A small image embedding model, trained from scratch: norm rmsnorm, 7000 steps.
Rows from block 3 of a small image embedding model, named by matrix and row number. Rows with one number belong to one neuron. Each number is 128 + 24 x the weight over its row's rms, rounded and kept within 0 to 255. All counts start at 0. Numbers have three digits each.
After each neuron's rows are labels from the 100 images, of 14976, where the neuron reaches its highest value: "strongest on" is what is common among them. Only what is clearly more common there than usual is listed. The data: photos of plants, animals and fungi (iNaturalist).
# fc1: MLP up (model.blocks.3.mlp.fc1.weight, 256x128), inputs 0-127
# fc2: MLP down (model.blocks.3.mlp.fc2.weight, 128x256, transposed), outputs 0-127

fc1.80:147161138158118085135103149160123088138189153160124086104142092135148117126139142147154145147143156147111140138124109157171117113124085106119168110107093136153083158115106109124110123146078131117113137143131136177167080154098146120161121119143133081143177091128141127089151107108151132185145107132176125158142136107131170115147137125145106125134146120142144101115118159126129123111125
fc2.80:105094105154128122128080144063124136130121156122172087115147143105149105183138166132133162142116121160131132116101164159129146127133108114145139115149153124154108139147138134144160143106127115151133137082108126140174106119122094117112131131149174116150103143136100199106092108116147096128119107179137176128139147150127100133159134092131187116106131144164095124135145140157099113150139
strongest on: phylum Arthropoda; class Insecta

fc1.40:130150117149128124118129140103120151130156158133181124098100162108151153116076087100142147085107067132131128147134139127147179172154126126093180115110151104129135117097117138128099131131119136134176139138151141149074113164188097125151139145164116105108142148111091116144145105166140141116124117104124125121144159121129114164178104121114094085154094096123116126149144126143098128119122
fc2.40:166126073100127137103119135128081128099096138142167090156128132093165116152142109130095113082142126108120084142139109101118146149148169117158135106107141114089087127145119161098115162080144120111139148131117173124110107106150151176113120135128120088134156105128125114124146114117138151148109168120159119182187122124134124143127136135119111129168072122143098152092094139122149109146119
strongest on: order Lepidoptera

fc1.50:098130119131108135130112086103144152149149124150135138135089134149178156100142141142137110152117117141149141145102120159138056104139118128157088111128111147139132146095097119114110146117123123102107152139165140084144154148153131138090148087119137141163128134137139140114085099113135178157134127093153150109135149100096112136131135151143138103166096158139125093140145157148121159111226
fc2.50:155134177141132165122124151131139126116123118089123080133141108155125154121102088111116157121122140146105118121087143058172145171129115111120105126107107124128147119142127111146106135130104101109152135143114160123145142148115117196136148115153109173130147137173118127124139136111116122166097088077151162108084133134091112200115133152119172139159128120142156124111120139128071132128130
strongest on: phylum Arthropoda; class Insecta; order Lepidoptera

fc1.3:119128109171129129117159122110104154152144137144123175127153146124089166133116125102093178114163149162162162128137176129120105115128143152108131119134089116134134145142108117149146112161194113066089130155104126140145105133110137141170137113130140130139157116127114096079129109137092121117112105144125110099089145106135107129124099155086171113099146148129182143158126136070114148125155
fc2.3:140150102162169150109156125158137080098145117127148144167101128134136117149168154104132097120106133130079115145093133146145121086119146162167136127131140127078127123143122143124165122129138178098092128134139105121153166078087109157153102139108152173097131139100153182106102137137115114142130123133139145161091137160123111139114111133124125158089123129171137095107169086099117160122128
strongest on: phylum Arthropoda; class Insecta; order Lepidoptera

fc1.187:146135115154140146121154107105178085124128085115124141096123168104099125131098093141166105144112152124148125130160133164145105167129121112124165150140096103112106103103122110192126126116131165157111137147155143117142119127123140105103131108087198156164125144121121076134105115144148134138102078139127124126158120146089125126173093104124091165122123144084147181129119144151138118139140
fc2.187:098109097057146102122072113130122117181152141135121077135159132130148088166136154093138143096147099138111133134138117101124159116103092116086118105166147117143119127126088151116170082151123106148124088105097132111140176121111140111136141129120113118103156147096139150119150102144093106120159140104115136102126109143155104091147162116140162132123166151140121109135170105130095124099107
strongest on: class Aves

fc1.94:142126100108093134104103085121125146171123163132138089176104151144108126147147130109088096143141175132123155136097140111178099087144085122128067122106081103136119165086105113115118149128112129114158166169133144124138149112138163132128118157116085101132085133139152159118138115134104110124133167096122124126155172137106129152102103138177157144133129148158116136125104128118118119087140
fc2.94:142119132103096114144132132155071122076163090091143107164110175141122132121118147162136169147130132145150075089117126091129145172104139165087121154119113116136132111100134110113147119115133145115119167119156096073133137173118131132162133158144135109130125117131151108106145081096089136091115156128143138148134096146103145120158119117156124191144100092126126141119153116169124137125101
strongest on: phylum Arthropoda; class Insecta

fc1.86:151106163121131132144134111137098106122120115119124127083099130124107147126160149129127141119114133092098116134132106113109086065086139127107093115119089097120128183108117139135159110148120165136135151070134117116115106147146115151144118096101145122115138089100126092117182187165157138136125074130076127111146098136168105134104122095108104111113140130122171167106150109130104149105149
fc2.86:100120164132110151153154165066095140139133135115149147142155129119126135171124103155137097084065125139110168113151117146128135133163121100142148159174137157173118103105131156130140155121138121127078108140126138145092159130146126092146099122096108156130125104148106136136114116092109062137096122109089084140124153073112113128139153176131107125151104149143111119141106141134126123136154
strongest on: phylum Arthropoda; class Insecta; order Lepidoptera

fc1.234:146180136138168103123161106121147101150178133168111136132128106153158141104130166126128132118103134147110160099131158126101174093115086126159103114138121127128133122085144108140080113133087136120124123089114113154109102130090165077097120133133139143156120133122149132102157153151105142162155157149130088108157115125138142179092112138127090128158137137109154150125147113060138151106104
fc2.234:128144150109152165097139138095143127146138118154103123134171130125165147106131097093140114103173113157128134168123127148132180133167108117121134128066117101142087188095142129138111157151118100136154133124106125183142147108101116134124151110125116145143143107128156157136124120156122140098114130176138148137091143128166121090078095139124169109148165139147126108156117113069110161109108
strongest on: order Lepidoptera

fc1.239:135113101126108164142124142108115114171138136086142132118113138127123160144130155126173151121146139106165153130135133112152088153148121107126161155097171153143111105155158159061136132138157121148121150139135127151089101160154113152114108128109127104097149093113070126150102144157107117118146194129101118114149175114168102123162128139130083176115112104109127132175151102130136145107139
fc2.239:093128156120147117142118116099155117100153136127142131131116178126144096128108126147129086120121081153158088151131116124080141089097123162126123094088116137134110083090140109122128181087157091095120123114103101157142161106152147151160140068139138129131130133127159132140128104103139162174177094096082151144085113158136151123095130151139123082132123123145107107137139136133115112140129
strongest on: order Lepidoptera

fc1.63:138070115101131168105089156119164147122117118143164149153160166111132149071107119106112113101118128126156121130128142091149126162112123108104137123130135126152068131103119113143084075161136136174135134147155161118106118075117153124123140130155121142079073133102128089138163112095120150095164126122134136144138120141099139106157141116114124120110095125112125169166162094143137109112142
fc2.63:165134129129105119119119153119110116175118138173109178131094112130138169144133149074121145127122121147155142126136109087149096121133127107101100112137098108075119111170150134136121122160118108095112130117104119118146147114100105114140156089117132178095124134135108088105146110134151176130115149151154105129162142088147087108107097126089138070136109120115101155126146151081078088116127
strongest on: class Aves; order Accipitriformes

fc1.237:144132156182147138102156142139135152142133181139119141124123084146130088148123150109170136114116141133144106145122139144117177174116148155050182136100152156127128109115109133111155111126107107142126140105095136197133175124142126143140134129109115127117145156138100143127160138092127149114101071120159165143163107130113132112139181124112137147147171105125116111158119122107112102109110
fc2.237:136113106095134122132136206118150111083104162142145134139150116155138165166120133148099094160163113121130163090121114176171171116127118105132118156099110115137093143135095178172113137107121121112102142125105144095111123159104120096109158110102133147147123150134123169114086111124106165078114133131155114123126104176097169155155131147151147131156128153129146149117152120149120109140135
strongest on: order Lepidoptera

fc1.75:164129099137161138140090165132144143123101122118118088118122105160146115141134145126122157156124076133148149153137084131152165116155105118088106139105151152099143134125128127155144135100076123086158151093142128127141129164125136108082178130152122114104127135128115112142099112155157114121138152063126125159120137132186120095112122173151101145123072099124110161097084117120137138144095
fc2.75:184122097110139094106131124135149088103122114118112161139184125072086156132120105112139137131141106134127101109152132111132167080143102151155110107176135111124116155095149135116138160138128157138117117121111120122151124113140110118125133109155094102142138103097150129138109119126074137125125101150131116126125157180079115128105159132139134150141139139110102065160112158179119182106174
strongest on: order Lepidoptera; family: Nymphalidae

fc1.55:160114118107188107131139128132108160151152155173108129133131142096139108119158098120116114146138141070151121124159102086163104117064179154124142155140111150086148115162131130101120103177122120107165126151173107146116133122109095152107145092110085116099123132120127102118126162161093126128091131092126135114172132111145091110131111163119137128130128111149129173125159135115127082125135
fc2.55:106077126186103166130165153139143119106129162145121123084117110161087117109151136137120144132107161191094115129143100168116116131140120081133159104128095131132104153124122105132099098154113143157149139158114131107130135147130143126117133115132130199116117155100115130105156170101140145165172125110122168155141140105138129081158114136140105093156100113134158121103132153166131118125085
strongest on: phylum Arthropoda; class Insecta; order Lepidoptera

fc1.138:143083155110105093107145157115103118092106134084121109157103135096158155118111093150140071113128133124145115113123159089087134121091134142178141150126165124071124153130127154147152150119111084123099121134119139147104111149134129123119163133120125113112148084134127170087124130142127140107115093109119082072116105099152132123128139152091080100133120128149119140117134120174112114160178
fc2.138:122153088119155126137150110112130131143139101151130099109125098150114146148155113108123125168146186106123144150145125119119125142145154133081126121135121152138139094085128104108084075125077109117109153133112146113146128117166154098098164122169127155113091145142159147130113109137147106123139103111149131144170148171108117115166123150110135157162156073135105117110069133116190161142109
strongest on: phylum Arthropoda; class Insecta; order Coleoptera; family: Coccinellidae

fc1.56:188153120126125124142105112142140127121107140127101123118160112143146100131088154119156158121100064144096121133107130123110151118095157110178126146092142135144112143161116171132129117164097123127142155165219135154153083149104151128134140128155129141161132150091148150117126094125152124116154144125106132190143149177140091104125124131093119097139135158134144123112146105157115115131106
fc2.56:064148111119105125122119146134101130156152120149130116127144146101123178135155136133149083153100138135147124100144103171150158131175174165117120083132158069164187124117169096148135158120141110065113119105113108116103160123116141123098133151114124144127117085103108114151138123136110154146086097100117129119145088083129153143133146123126140156113129113129116147140096152089134125144116
strongest on: order Lepidoptera

fc1.198:094122117137135118121158130138068142076130120102158163128171118106155166151161138139183136090120116094142113138146125184123109176134124114084147138137093113106133107112147131108152118144138137122095096093112138153124109128128081113128111123109128150163106090121151120133127144121111166104131136133129104100097080141110099088109117132154124061134130126086144152074119104109143145149119
fc2.198:104114124115114136109160165161152120116157112141113161141133142090113125098074146168110133102147070082119096138142137145131134140097133154136106137113104097120118109099137096180130166135077141114144126114146143093133154108117123135101096159167133143122111148148124140177136105123118130144135112122109172142140153142122082176167171093107099179131135109092125153111147172117144127116143
strongest on: phylum Arthropoda; class Insecta