{
  "model": "image embedding model",
  "horizontal_flip": true,
  "rotation_deg": 10,
  "norm": "rmsnorm",
  "widths": [64, 128, 256],
  "optimizer": "muon",
  "lr": 0.018,
  "momentum": 0.9,
  "grad_clip": 1.0,
  "epochs": 5.8,
  "weight_decay": 0.008
}
Rows from block 5 of a small image embedding model, named by matrix and row number. Rows with one number belong to one neuron. Each number is 50 + 15 x the weight over its row's rms, rounded and kept within 0 to 99. All counts start at 0. After the name is the row's rms in percent of the matrix's.
After each neuron's rows are labels from the 100 images, of 14976, where the neuron reaches its highest value: "responds to" is what is common among them; "colour at peak" is the nearest of a few named colours to the mean colour under the peak. Only what is clearly more common there than usual is listed. The data: photos of plants, animals and fungi (iNaturalist).
# fc1: MLP up (model.blocks.5.mlp.fc1.weight, 256x128), inputs 64-127
# fc2: MLP down (model.blocks.5.mlp.fc2.weight, 128x256, transposed), outputs 64-127

fc1.125 059:57 59 75 63 31 46 31 57 63 47 73 21 54 32 44 41 45 53 33 53 17 58 66 46 78 22 46 56 47 33 45 27 52 50 64 54 64 40 52 30 58 59 44 53 60 24 53 49 29 38 41 34 49 34 69 64 76 44 39 42 69 44 59 41
fc2.125 063:56 62 51 40 54 66 80 26 89 31 64 55 66 67 28 42 62 73 48 28 55 49 65 65 45 42 47 32 54 58 74 67 52 83 47 29 60 27 37 35 36 45 51 42 53 70 46 57 18 21 44 47 51 48 47 75 69 56 59 56 57 41 55 46
responds to: phylum Arthropoda; class Insecta
colour at peak: white; pink

fc1.3 100:60 62 53 40 16 65 70 57 62 46 30 67 35 52 53 46 18 32 26 40 53 45 41 34 38 73 43 56 47 52 57 43 52 66 43 05 54 45 44 43 56 56 82 53 29 42 73 65 64 47 64 71 68 21 48 48 62 78 46 32 55 34 52 50
fc2.3 110:34 45 41 64 58 37 31 43 59 52 82 61 55 56 59 44 59 48 77 62 71 51 57 19 49 13 49 57 70 63 63 28 52 22 55 54 54 61 70 41 58 52 57 28 38 49 67 67 50 37 47 60 50 42 64 64 67 34 52 70 57 51 52 25
responds to: class Aves; phylum Chordata; order Passeriformes
colour at peak: white

fc1.159 107:35 36 55 44 51 29 31 46 34 56 30 29 32 61 30 37 73 58 53 62 64 64 64 55 51 55 84 48 46 43 48 48 52 65 80 48 27 62 63 13 44 53 46 69 18 63 36 60 55 24 27 44 31 57 49 36 56 45 49 54 46 56 60 27
fc2.159 115:62 68 58 45 57 64 20 68 53 74 28 41 41 52 67 27 61 62 47 27 45 50 37 45 70 55 67 47 65 62 65 56 36 64 60 66 51 51 52 51 65 27 58 66 65 61 26 79 67 38 20 64 39 62 59 40 37 46 37 52 79 66 42 19
responds to: phylum Arthropoda; class Insecta; order Lepidoptera
colour at peak: pink

fc1.112 104:66 52 64 56 59 32 86 60 38 52 36 70 50 89 47 43 41 52 62 58 55 71 09 24 86 54 64 74 65 46 43 19 47 52 58 59 49 35 23 78 62 45 54 26 70 37 19 50 21 40 52 45 50 44 65 35 32 44 58 68 33 40 41 61
fc2.112 105:75 53 62 59 34 78 38 45 33 42 53 61 42 70 62 53 48 56 39 80 59 36 60 54 27 57 52 80 72 62 54 55 61 65 37 70 52 76 62 24 55 38 36 63 42 34 60 36 66 48 47 57 52 44 31 68 44 32 62 43 44 53 00 57
responds to: order Lepidoptera
colour at peak: brown

fc1.240 112:69 53 59 49 26 66 56 47 41 41 69 69 70 24 60 48 51 78 70 53 30 75 30 38 90 54 36 37 36 33 48 42 70 51 57 62 46 51 40 23 59 42 42 48 61 45 21 50 45 66 55 66 52 72 45 43 53 43 60 70 60 73 33 26
fc2.240 107:44 49 45 54 53 34 48 56 88 34 51 20 34 50 73 50 31 52 90 68 45 51 71 69 56 36 41 42 41 50 45 35 60 42 55 46 44 42 48 64 66 48 20 80 55 34 48 45 34 67 30 46 35 60 50 76 64 29 47 16 41 46 72 35
responds to: class Insecta; phylum Arthropoda; order Lepidoptera
colour at peak: brown; black

fc1.34 043:70 58 64 47 54 80 50 61 34 59 58 50 69 61 17 50 74 57 55 42 34 50 49 57 48 41 36 31 60 46 34 57 35 67 74 53 43 73 46 40 59 70 65 49 60 55 43 80 83 68 51 25 76 54 59 14 46 58 53 55 60 52 40 59
fc2.34 040:57 31 59 56 49 55 46 66 45 48 41 47 69 71 59 24 77 38 54 29 50 45 71 70 37 67 32 45 25 56 65 56 25 54 55 31 48 32 40 47 54 44 44 66 42 43 56 52 35 70 66 40 68 64 33 38 48 71 44 27 45 56 58 74
responds to: class Aves; phylum Chordata; order Passeriformes
colour at peak: white

fc1.185 085:56 54 51 38 36 42 66 43 42 37 39 43 59 51 51 43 68 47 31 72 48 83 52 10 85 77 56 59 50 37 44 45 41 53 43 46 83 47 45 34 53 45 66 62 62 46 64 39 57 25 56 17 52 74 66 24 62 81 48 23 38 46 31 38
fc2.185 084:36 65 51 72 51 35 55 50 70 45 33 49 80 46 38 25 57 40 70 10 48 57 54 55 67 54 32 43 36 60 60 64 36 41 21 42 32 41 58 50 79 48 48 35 65 57 45 42 48 24 65 30 30 34 48 66 56 30 50 57 84 45 78 57
responds to: order Lepidoptera
colour at peak: brown

fc1.198 113:53 52 57 31 64 55 56 38 28 62 53 26 30 53 68 82 68 61 56 06 61 68 62 22 44 40 55 45 50 49 70 57 42 38 19 55 41 49 37 58 49 42 44 59 72 45 62 39 51 46 50 43 50 37 60 26 66 60 62 44 65 38 54 79
fc2.198 110:61 58 44 59 70 52 18 37 46 52 58 62 62 46 66 40 44 58 43 39 83 61 58 38 55 93 53 54 59 54 60 73 51 42 15 49 44 39 59 58 30 52 17 33 53 56 37 42 68 52 71 38 58 54 54 50 42 53 33 60 67 88 53 33
responds to: order Lepidoptera
colour at peak: brown

fc1.79 099:87 49 68 44 62 53 45 56 72 49 54 39 29 40 33 62 38 39 57 55 61 48 55 74 46 62 50 65 62 49 59 56 69 55 46 32 51 29 18 63 18 65 60 51 56 66 76 60 40 68 19 35 45 52 49 49 59 49 36 50 59 32 58 58
fc2.79 100:57 53 63 48 53 59 60 48 37 30 55 27 67 74 53 43 47 67 72 33 25 53 69 49 33 52 58 51 51 32 18 77 31 56 40 44 45 38 32 62 29 56 61 77 52 73 38 39 57 48 49 42 91 56 51 81 38 42 38 64 22 45 35 67
responds to: phylum Arthropoda; class Insecta; order Lepidoptera
colour at peak: white; pink

fc1.227 108:57 71 87 50 59 60 33 44 55 65 76 52 57 05 57 91 36 38 65 51 37 42 30 30 37 61 61 47 51 51 58 60 52 45 62 45 47 40 50 38 39 24 15 85 46 55 14 49 71 43 55 34 42 37 64 42 82 49 49 52 57 70 42 37
fc2.227 110:58 46 64 19 58 57 38 67 60 31 46 53 55 74 41 24 42 44 43 71 70 44 39 68 48 52 39 65 50 75 78 63 40 25 63 42 41 58 48 55 53 60 72 54 65 23 62 51 56 82 81 67 73 55 51 37 63 48 35 45 25 49 40 60
responds to: class Aves; order Passeriformes
colour at peak: black

fc1.77 112:50 47 80 46 63 45 46 59 34 58 46 48 92 57 45 49 60 42 23 59 46 38 45 52 35 49 58 32 34 58 18 49 43 36 48 34 56 52 63 73 31 50 35 33 70 60 61 67 38 54 38 51 47 59 17 48 26 72 34 66 80 36 76 34
fc2.77 111:68 54 24 58 29 65 56 40 53 58 51 66 63 57 44 12 51 38 19 52 51 34 51 44 38 54 46 16 43 70 58 66 36 45 48 59 55 49 62 58 51 60 73 59 37 55 31 51 41 27 40 49 53 55 51 46 45 64 47 34 52 42 70 51
responds to: order Passeriformes
colour at peak: brown

fc1.183 024:62 90 68 73 62 46 26 37 41 60 82 52 44 60 52 42 57 59 39 52 47 73 57 48 30 69 44 36 58 55 45 34 39 41 36 55 29 51 57 46 65 61 29 60 43 76 64 38 49 24 55 69 49 75 36 75 46 55 52 44 44 55 94 59
fc2.183 018:29 30 38 25 25 34 55 41 77 55 43 60 74 65 50 58 46 39 62 28 62 59 77 41 64 37 36 84 35 31 34 54 79 63 58 58 61 61 77 42 53 71 45 47 54 58 48 38 53 38 35 50 54 33 36 68 76 51 34 67 48 59 34 38
responds to: phylum Chordata; class Aves; order Accipitriformes; family: Accipitridae
colour at peak: white

fc1.132 118:40 48 49 53 47 48 45 53 56 54 55 43 57 48 47 62 34 57 53 49 09 27 31 28 37 60 39 62 32 58 47 34 58 60 46 29 29 67 36 45 40 55 48 70 55 58 76 51 75 55 30 53 85 48 65 47 59 66 52 47 38 63 48 37
fc2.132 126:55 45 45 44 50 63 48 67 29 45 73 41 45 55 52 63 51 86 60 66 58 52 53 46 46 42 46 39 63 38 31 61 53 36 29 74 35 23 47 48 23 78 47 39 52 58 36 58 68 64 55 98 37 38 38 71 60 21 48 37 53 42 45 51
responds to: class Aves
colour at peak: white

fc1.66 090:52 18 39 51 38 29 60 52 45 37 84 38 36 76 70 55 73 59 29 48 38 35 58 53 55 91 57 50 52 62 57 48 63 90 68 50 75 63 62 50 60 49 46 65 61 28 29 51 61 28 47 21 62 50 47 40 57 60 61 62 39 36 60 53
fc2.66 084:39 47 53 16 59 66 78 48 23 47 62 55 46 69 62 59 60 42 33 74 44 22 49 13 75 71 54 35 36 51 27 48 30 35 32 38 50 44 40 31 62 56 29 33 25 59 41 50 51 60 43 46 38 37 52 55 29 56 63 20 55 50 42 44
responds to: class Aves; order Charadriiformes; family: Laridae
colour at peak: pink