config.yaml
model: "image embedding model"
dataset: "photos of plants, animals and fungi (iNaturalist)"
train_examples: 155796
image_size: 32
crop_scale_min: 0.7
horizontal_flip: true
rotation_deg: 10
targets: ["species"]
num_classes: 646
embedding_dim: 64
arch: "pvt"
norm: "rmsnorm"
norm_position: "pre"
activation: "relu"
mlp_ratio: 2
head_dim: 32
fused_qkv: false
qk_norm: false
parallel_block: false
inner_norm: false
patch_size: [2, 2]
depths: [3, 6, 3]
widths: [64, 128, 256]
am_softmax_margin: 0.1
am_softmax_scale: 16
init: "torch_default"
residual_init: "zero_last"
optimizer: "muon"
muon_scale: "original"
lr: 0.018
momentum: 0.9
nesterov: true
orthogonalizer: "newton_schulz_5"
adamw_lr_other_params: 0.00087
grad_clip: 1.0
steps: 7000
batch_size: 128
epochs: 5.8
lr_schedule: "linear"
final_lr_fraction: 0.1
warmup_steps: 350
weight_decay: 0.008
adamw_weight_decay_other_params: 0
Rows from block 6 of a small image embedding model, named by matrix and row number. Rows with one number belong to one neuron. Each number is 128 + 32 x the weight over its row's rms, rounded and kept within 0 to 255. All counts start at 0. Numbers have three digits each. After the name is the row's rms in percent of the matrix's.
After each neuron's rows are labels from the 100 images, of 14976, where the neuron reaches its highest value: "patch colour" is the nearest of a few named colours to the mean colour under the peak. Only what is clearly more common there than usual is listed. The data: photos of plants, animals and fungi (iNaturalist).
# fc1: MLP up (model.blocks.6.mlp.fc1.weight, 256x128), inputs 0-127
# fc2: MLP down (model.blocks.6.mlp.fc2.weight, 128x256, transposed), outputs 0-127

fc1.167 068:138155105113086137125171166128147083116107156123104165190138143172144097095177154153167140129111138162133113131137087170097106123151167140154148072128174118091155124143130036133183084073183137140184167155113125133191056130171126159163141110153155103110140088096152142176127079120146102158065146196127157102133098151159119113146072106074161130134074131114138141081125169054103104114114
fc2.167 073:088120116083141125163083064157122147176073131054116122086150185137089169122097147112137112112144109038102127106115164171148155182097143109131171098149108093128111122128133142135130139164162143138160129189161150114124160104114165124092124172177127201179207192150127119117164135151148153032107126140176157119114149051164118138112130143186128121094168140096134135142116161143095108141122
patch colour: black

fc1.132 080:165123157165125107167161145091070050106116118138121194122103123176119163127108182135148173196167107067161094114170132133067167056086093169092093131169131180106110150129113111127125130123141136101124140118084126138079134140111173114114114091101122126141114111166169117128106080124114129079094102119168081147095112123080154132129098133135126133148160149069071135131190191191120141137214
fc2.132 084:122128149135063131134089141091136126180193193102122155131120124176092105072144110076156147138087169162145139168051044125127074182070124133105116134110180143141144122140134172114154092168164096110131133118168170144128067148114105166097107136117165146126198103142080137122156171119089098129158106134135121165158152114141124155113107178119118130181141092126177173123166055092114104190108
patch colour: brown

fc1.162 125:177090128130081140138091123113131092130143145168092133114099098144137079157167142089131153154133081163131178112096123085190113100088096124134165153140142125186079124114132151105133121053161106046145164125077129100144049103110100134181153099160095086130181148065152101141144174079160103171150106140130145142129194129157099153108108084112091121141135119091087169100168109107089182193152
fc2.162 133:109122134109141066182140164172118130106095144151148146086156106109110101141060095168168138118110152099174102150129118092135151173121185035187134140112074141152160094157169091204146139194102130184159104166137131126103166110100127157117124135101140109112084109128084077068093134106123131140123122126104198076113149091115151123158166101117079059111121110113137172098153175165125090173131
patch colour: brown

fc1.163 080:152131117151109096144118129109075076167143155070107167054201086156100097121122078112152179109092104137156123171203123115105131127165076167149091065153181099135083114130145125130149142076130124118109136137150121094161132187126158083162140132134134121124157075130169148154102112142079133140097137168160055080109124146195102093129117147119091112138201099057146084136125144107087143113084
fc2.163 080:157119152101155183177118165111045087197184118147139158141147194196096162158137126130125158116152101100119155173102124091131139099172096170102062120107113097092159069094116111105200114137125126136116113168159101090151167138148135101135141076126172098156164086115133138081132134131120115132179168111162152115142095184147164128162113103134166170177178064054133129158124162133100139127140
patch colour: pink

fc1.172 092:131097111146098172151092153124123126101169103108148141117118086106167115110128089189129089149153124219163068088121079086141147155116098129110111103104110152096133102158131133142086163135075176137120156126151084121157104136182114173047092169096067107071177130128068096145146109091119151033163175091139151123159113132123146133131110097109129150156117094072129076175130124085155124132186
fc2.172 101:094145196096130102123139140165092178104166138182107165105125146176121181181132153120089134178125160116133162106185113088154151132126159100116135134122139127100157036072133128161115115162153095148176066132120146103137103035104119070117098103126133155160076143138098152102094100102106137111171137090096117113088151170135049134167210122138114094123087109125152145078114170145126127077119
patch colour: pink

fc1.92 108:117125126149180090133121134123126132117094102154107159093099173119131154133119122092127126149118062166165085080088166112200094145084155085162155154124114119107143083140169126213130114175089122128103145112201147128106148131130081100091154082135104161100134088185114139126106101084182074104175083179146177154153112120154141145129152163125171114145135095117033084082147097121165124183173
fc2.92 101:119147131172132122122116152121121162158055122184105095152145158099183153161146143090130181156161132164136137084087143115090162122164142104166108100123175148076099205087093131125094045154134140170162174117114146154179165142108145096131094112123167128186177136202142155135134118161130099127127119128176158136124136116161190140122156101124162172212116192108076122168142130117113140079070
patch colour: brown

fc1.110 019:123155171077124147107155137077116128140102086094107108129116103161139077093105194177123149107134087076140188121144070075154124100122171106118129152139081154153102118120122154094108111165098164112148092113161159172175180161159067105179174141099088119111146162161136117079109119143140115149093069138190130115170108184086156202139143127194158157099104160142163106160149093085147152085091
fc2.110 011:103122181075160151122102110096118113123127155085146094089109142095098073155097103121156118162091094111155190145104112095132109093122139133120135132162117133117113101235140158139171105095108104154111112061158153114099132137144141154146127116050145051105132111141119121110125140140132082142133128188176125136223153169074087166132134067172164180112173153117107121188187114116184137106130
patch colour: pink

fc1.57 027:151166095118092149170119099073110100161205183104145113088086186118161112165183108106136101167132165134115136178091196091075129049101112150132156164127145072147134138098147186132098115173128120086131077144122168156143124178142118179079097113105150142142163183093146134078093107109181089169128143114125128129114167154142149123156125115210148135098124073142107143104104121139098121066127
fc2.57 025:158124149175172138104115142126127165121111157155117131164117111148126129114097118123050080086119047161139113146142138097182162109137109130116119112106119163100092111118126187099161155050148052118108132114138067117126120124032117104124137183133129193093131145130143098117133139114041123156053119132113173114110150119131114166136134149068092103096152085121091040155156105121138105176084
patch colour: black

fc1.9 123:167059084170115135116154201126111085090126111082100098111141150056156094093124106180155168153134135110144102214178133142194133152094098085126122093121147141080157125094128116109154118082128141054102065143133113141147139113136144111115117165161161183106162165129087123166153129146112170154182136151144118204113100089130095121134117145106147049097113155104151054117098141156163118114135
fc2.9 119:095161175162140158113134102117126121143108122136113147095119147124158169137077077162151122172130068138147150135143146174146099114160129137120136187155081133152167071072119148163093126081116137170087079137163097126084104084094051118113150150159153147123120152105153115173171111129138136146096088123071192068140107156085101145219120132096110149115134177070142196112186132148115076183111
patch colour: pink

fc1.60 098:119194162133158170067063167121096099114097097111166084117163077119083154125166117159106080070140141116125108127163100097138146132164121128121141113134138118139100156193143120137115114099062169167058116129154113170178087119157151093137084088140133167157137126127131164179109142169136109152150122128122099087109195098098156126230068122113072053107137122130124074127154121146137175137145
fc2.60 092:158219161075097140126076109086158106128114190113128142081112118146098025131118160121131049126111140148152073094092127135143092127113130102112181096109137108143141106062138085107097148157127093105169152126145092130138096137139121121135171096121119128091089167120127112134141170122093158106114115107051118149130154148100147122138129117133145119082138161099229179069100108110140148093044
patch colour: white; pink

fc1.75 097:142128172111037136132118160134103105127167149072141165133118147063133079111120126200123211159182150112164137132099199149158114142131192106125145090165082196165157143146118066138123121085148146105161145136086131158106161087122094130107117127126209130121105139106121121133080089118100182122080158156141098113136158085081171109097114170096118165076168114175142104131151128088092113121124
fc2.75 099:168065064133108093117104128129138132129179169139079143189110189141157125124090092144131111097183156055066102163160094085082082133105151082154093101136101153100144092122174112115130117124142097171138141156158177131134121145106136119144143109110084193087085143182124163116112151128058143097112152138092106175139142171111108172094128113098080144192103137149063118173099094151089141104175
patch colour: brown

fc1.177 086:200101135121077132103163112161088078173154134169114109189109119154118160140189124128133167170116108146148081143117169172157158125151127137095085118070077117160160122115133138153160227135106137090092111083141112082128130151148096094137118085082144075142139100147171125103123139063058112111150157105172144098130193130115140142116102149176117098111125108145156131123102135165109144015149
fc2.177 088:136176183162130117160133179141156157136092151105157193143150174173016181084172124138147091142112148156112099137092159159181131119132136111128143101105097130164091088149151108055109099166099072109165115122170120173101119111095072077123078109093099162082158112126090138131133126147124127071177152114150124117112123118137102150127125173182076134116117120113166150143171153191131135175183
patch colour: white

fc1.35 065:147124099096118135183108157146143121199101103146098105136089171185148106109134104119148092060130122129119135151133118154152113064130140137123141152170186101151078087149108148066072119116122156134115119151188153160092070101107122153118144128083153093125159167062090141126132102171110120092032126130189131167137051148123098110113096093167164143134070115179159123156154153151085062135151
fc2.35 065:144154149168134093087143128135129135114184056201135128145125137098154157098095140126128201081122182107098125117112089149161091135135114134092163098078159185116092073148157062115124135139117137075114177134129138179108143137168114095161162156167154074065137105171131154156149107103077058095114126103130067094113086150134128130122086146163132113148067104129060168118132165109137166182091
patch colour: brown

fc1.171 049:101111133149120174138076157175110163108135118085137089050118136095120124082141116156189096123162108113095080179079110164141130127121094169147127142113101151175106153097109153143114116113109096181154122158106084150175123202178162158119123146108175153114090136109049168103103099145127123099077143133184126130158082126099099094145180160160137179071187092049153087118130154163134112136095
fc2.171 048:091152120148099136146170123082173163123103144087167108119096162183129109125136086119108126116108108111166150190130095107173168173073088104159158119136158146084141150088117163123102159180115158178139075084115044108155134106102130182137113121076117115096125217112169115146112139104115190182129136138084207111156160142167104155132166178116118167095190069114127141147176119142110144113141
patch colour: black

fc1.196 102:106157166118106151116145180113122142121103109040149118116081173158072131145141132183117125166100178186131081118180138121129180158122124114189184191102087156121113103130144153140133148159114136100157160155100112130131135051145123109125097114126167130137184092138136086163118085098154153197200097152182150162170105174177148147138135101173138148102176099152100135081109135196147135164103
fc2.196 099:182100111180038153147152090118082104138117154139136142148122119098132123096099168190188137143154132094103080026090139072101103145163105142103070144158164096118170144119122126137112088169109110165186172125158138163175173143100101107112146123155104128154152119113131170163112132153107155168176142127135111168136119091158099127147170116121137163186097079043103134175160171133158113094103
patch colour: brown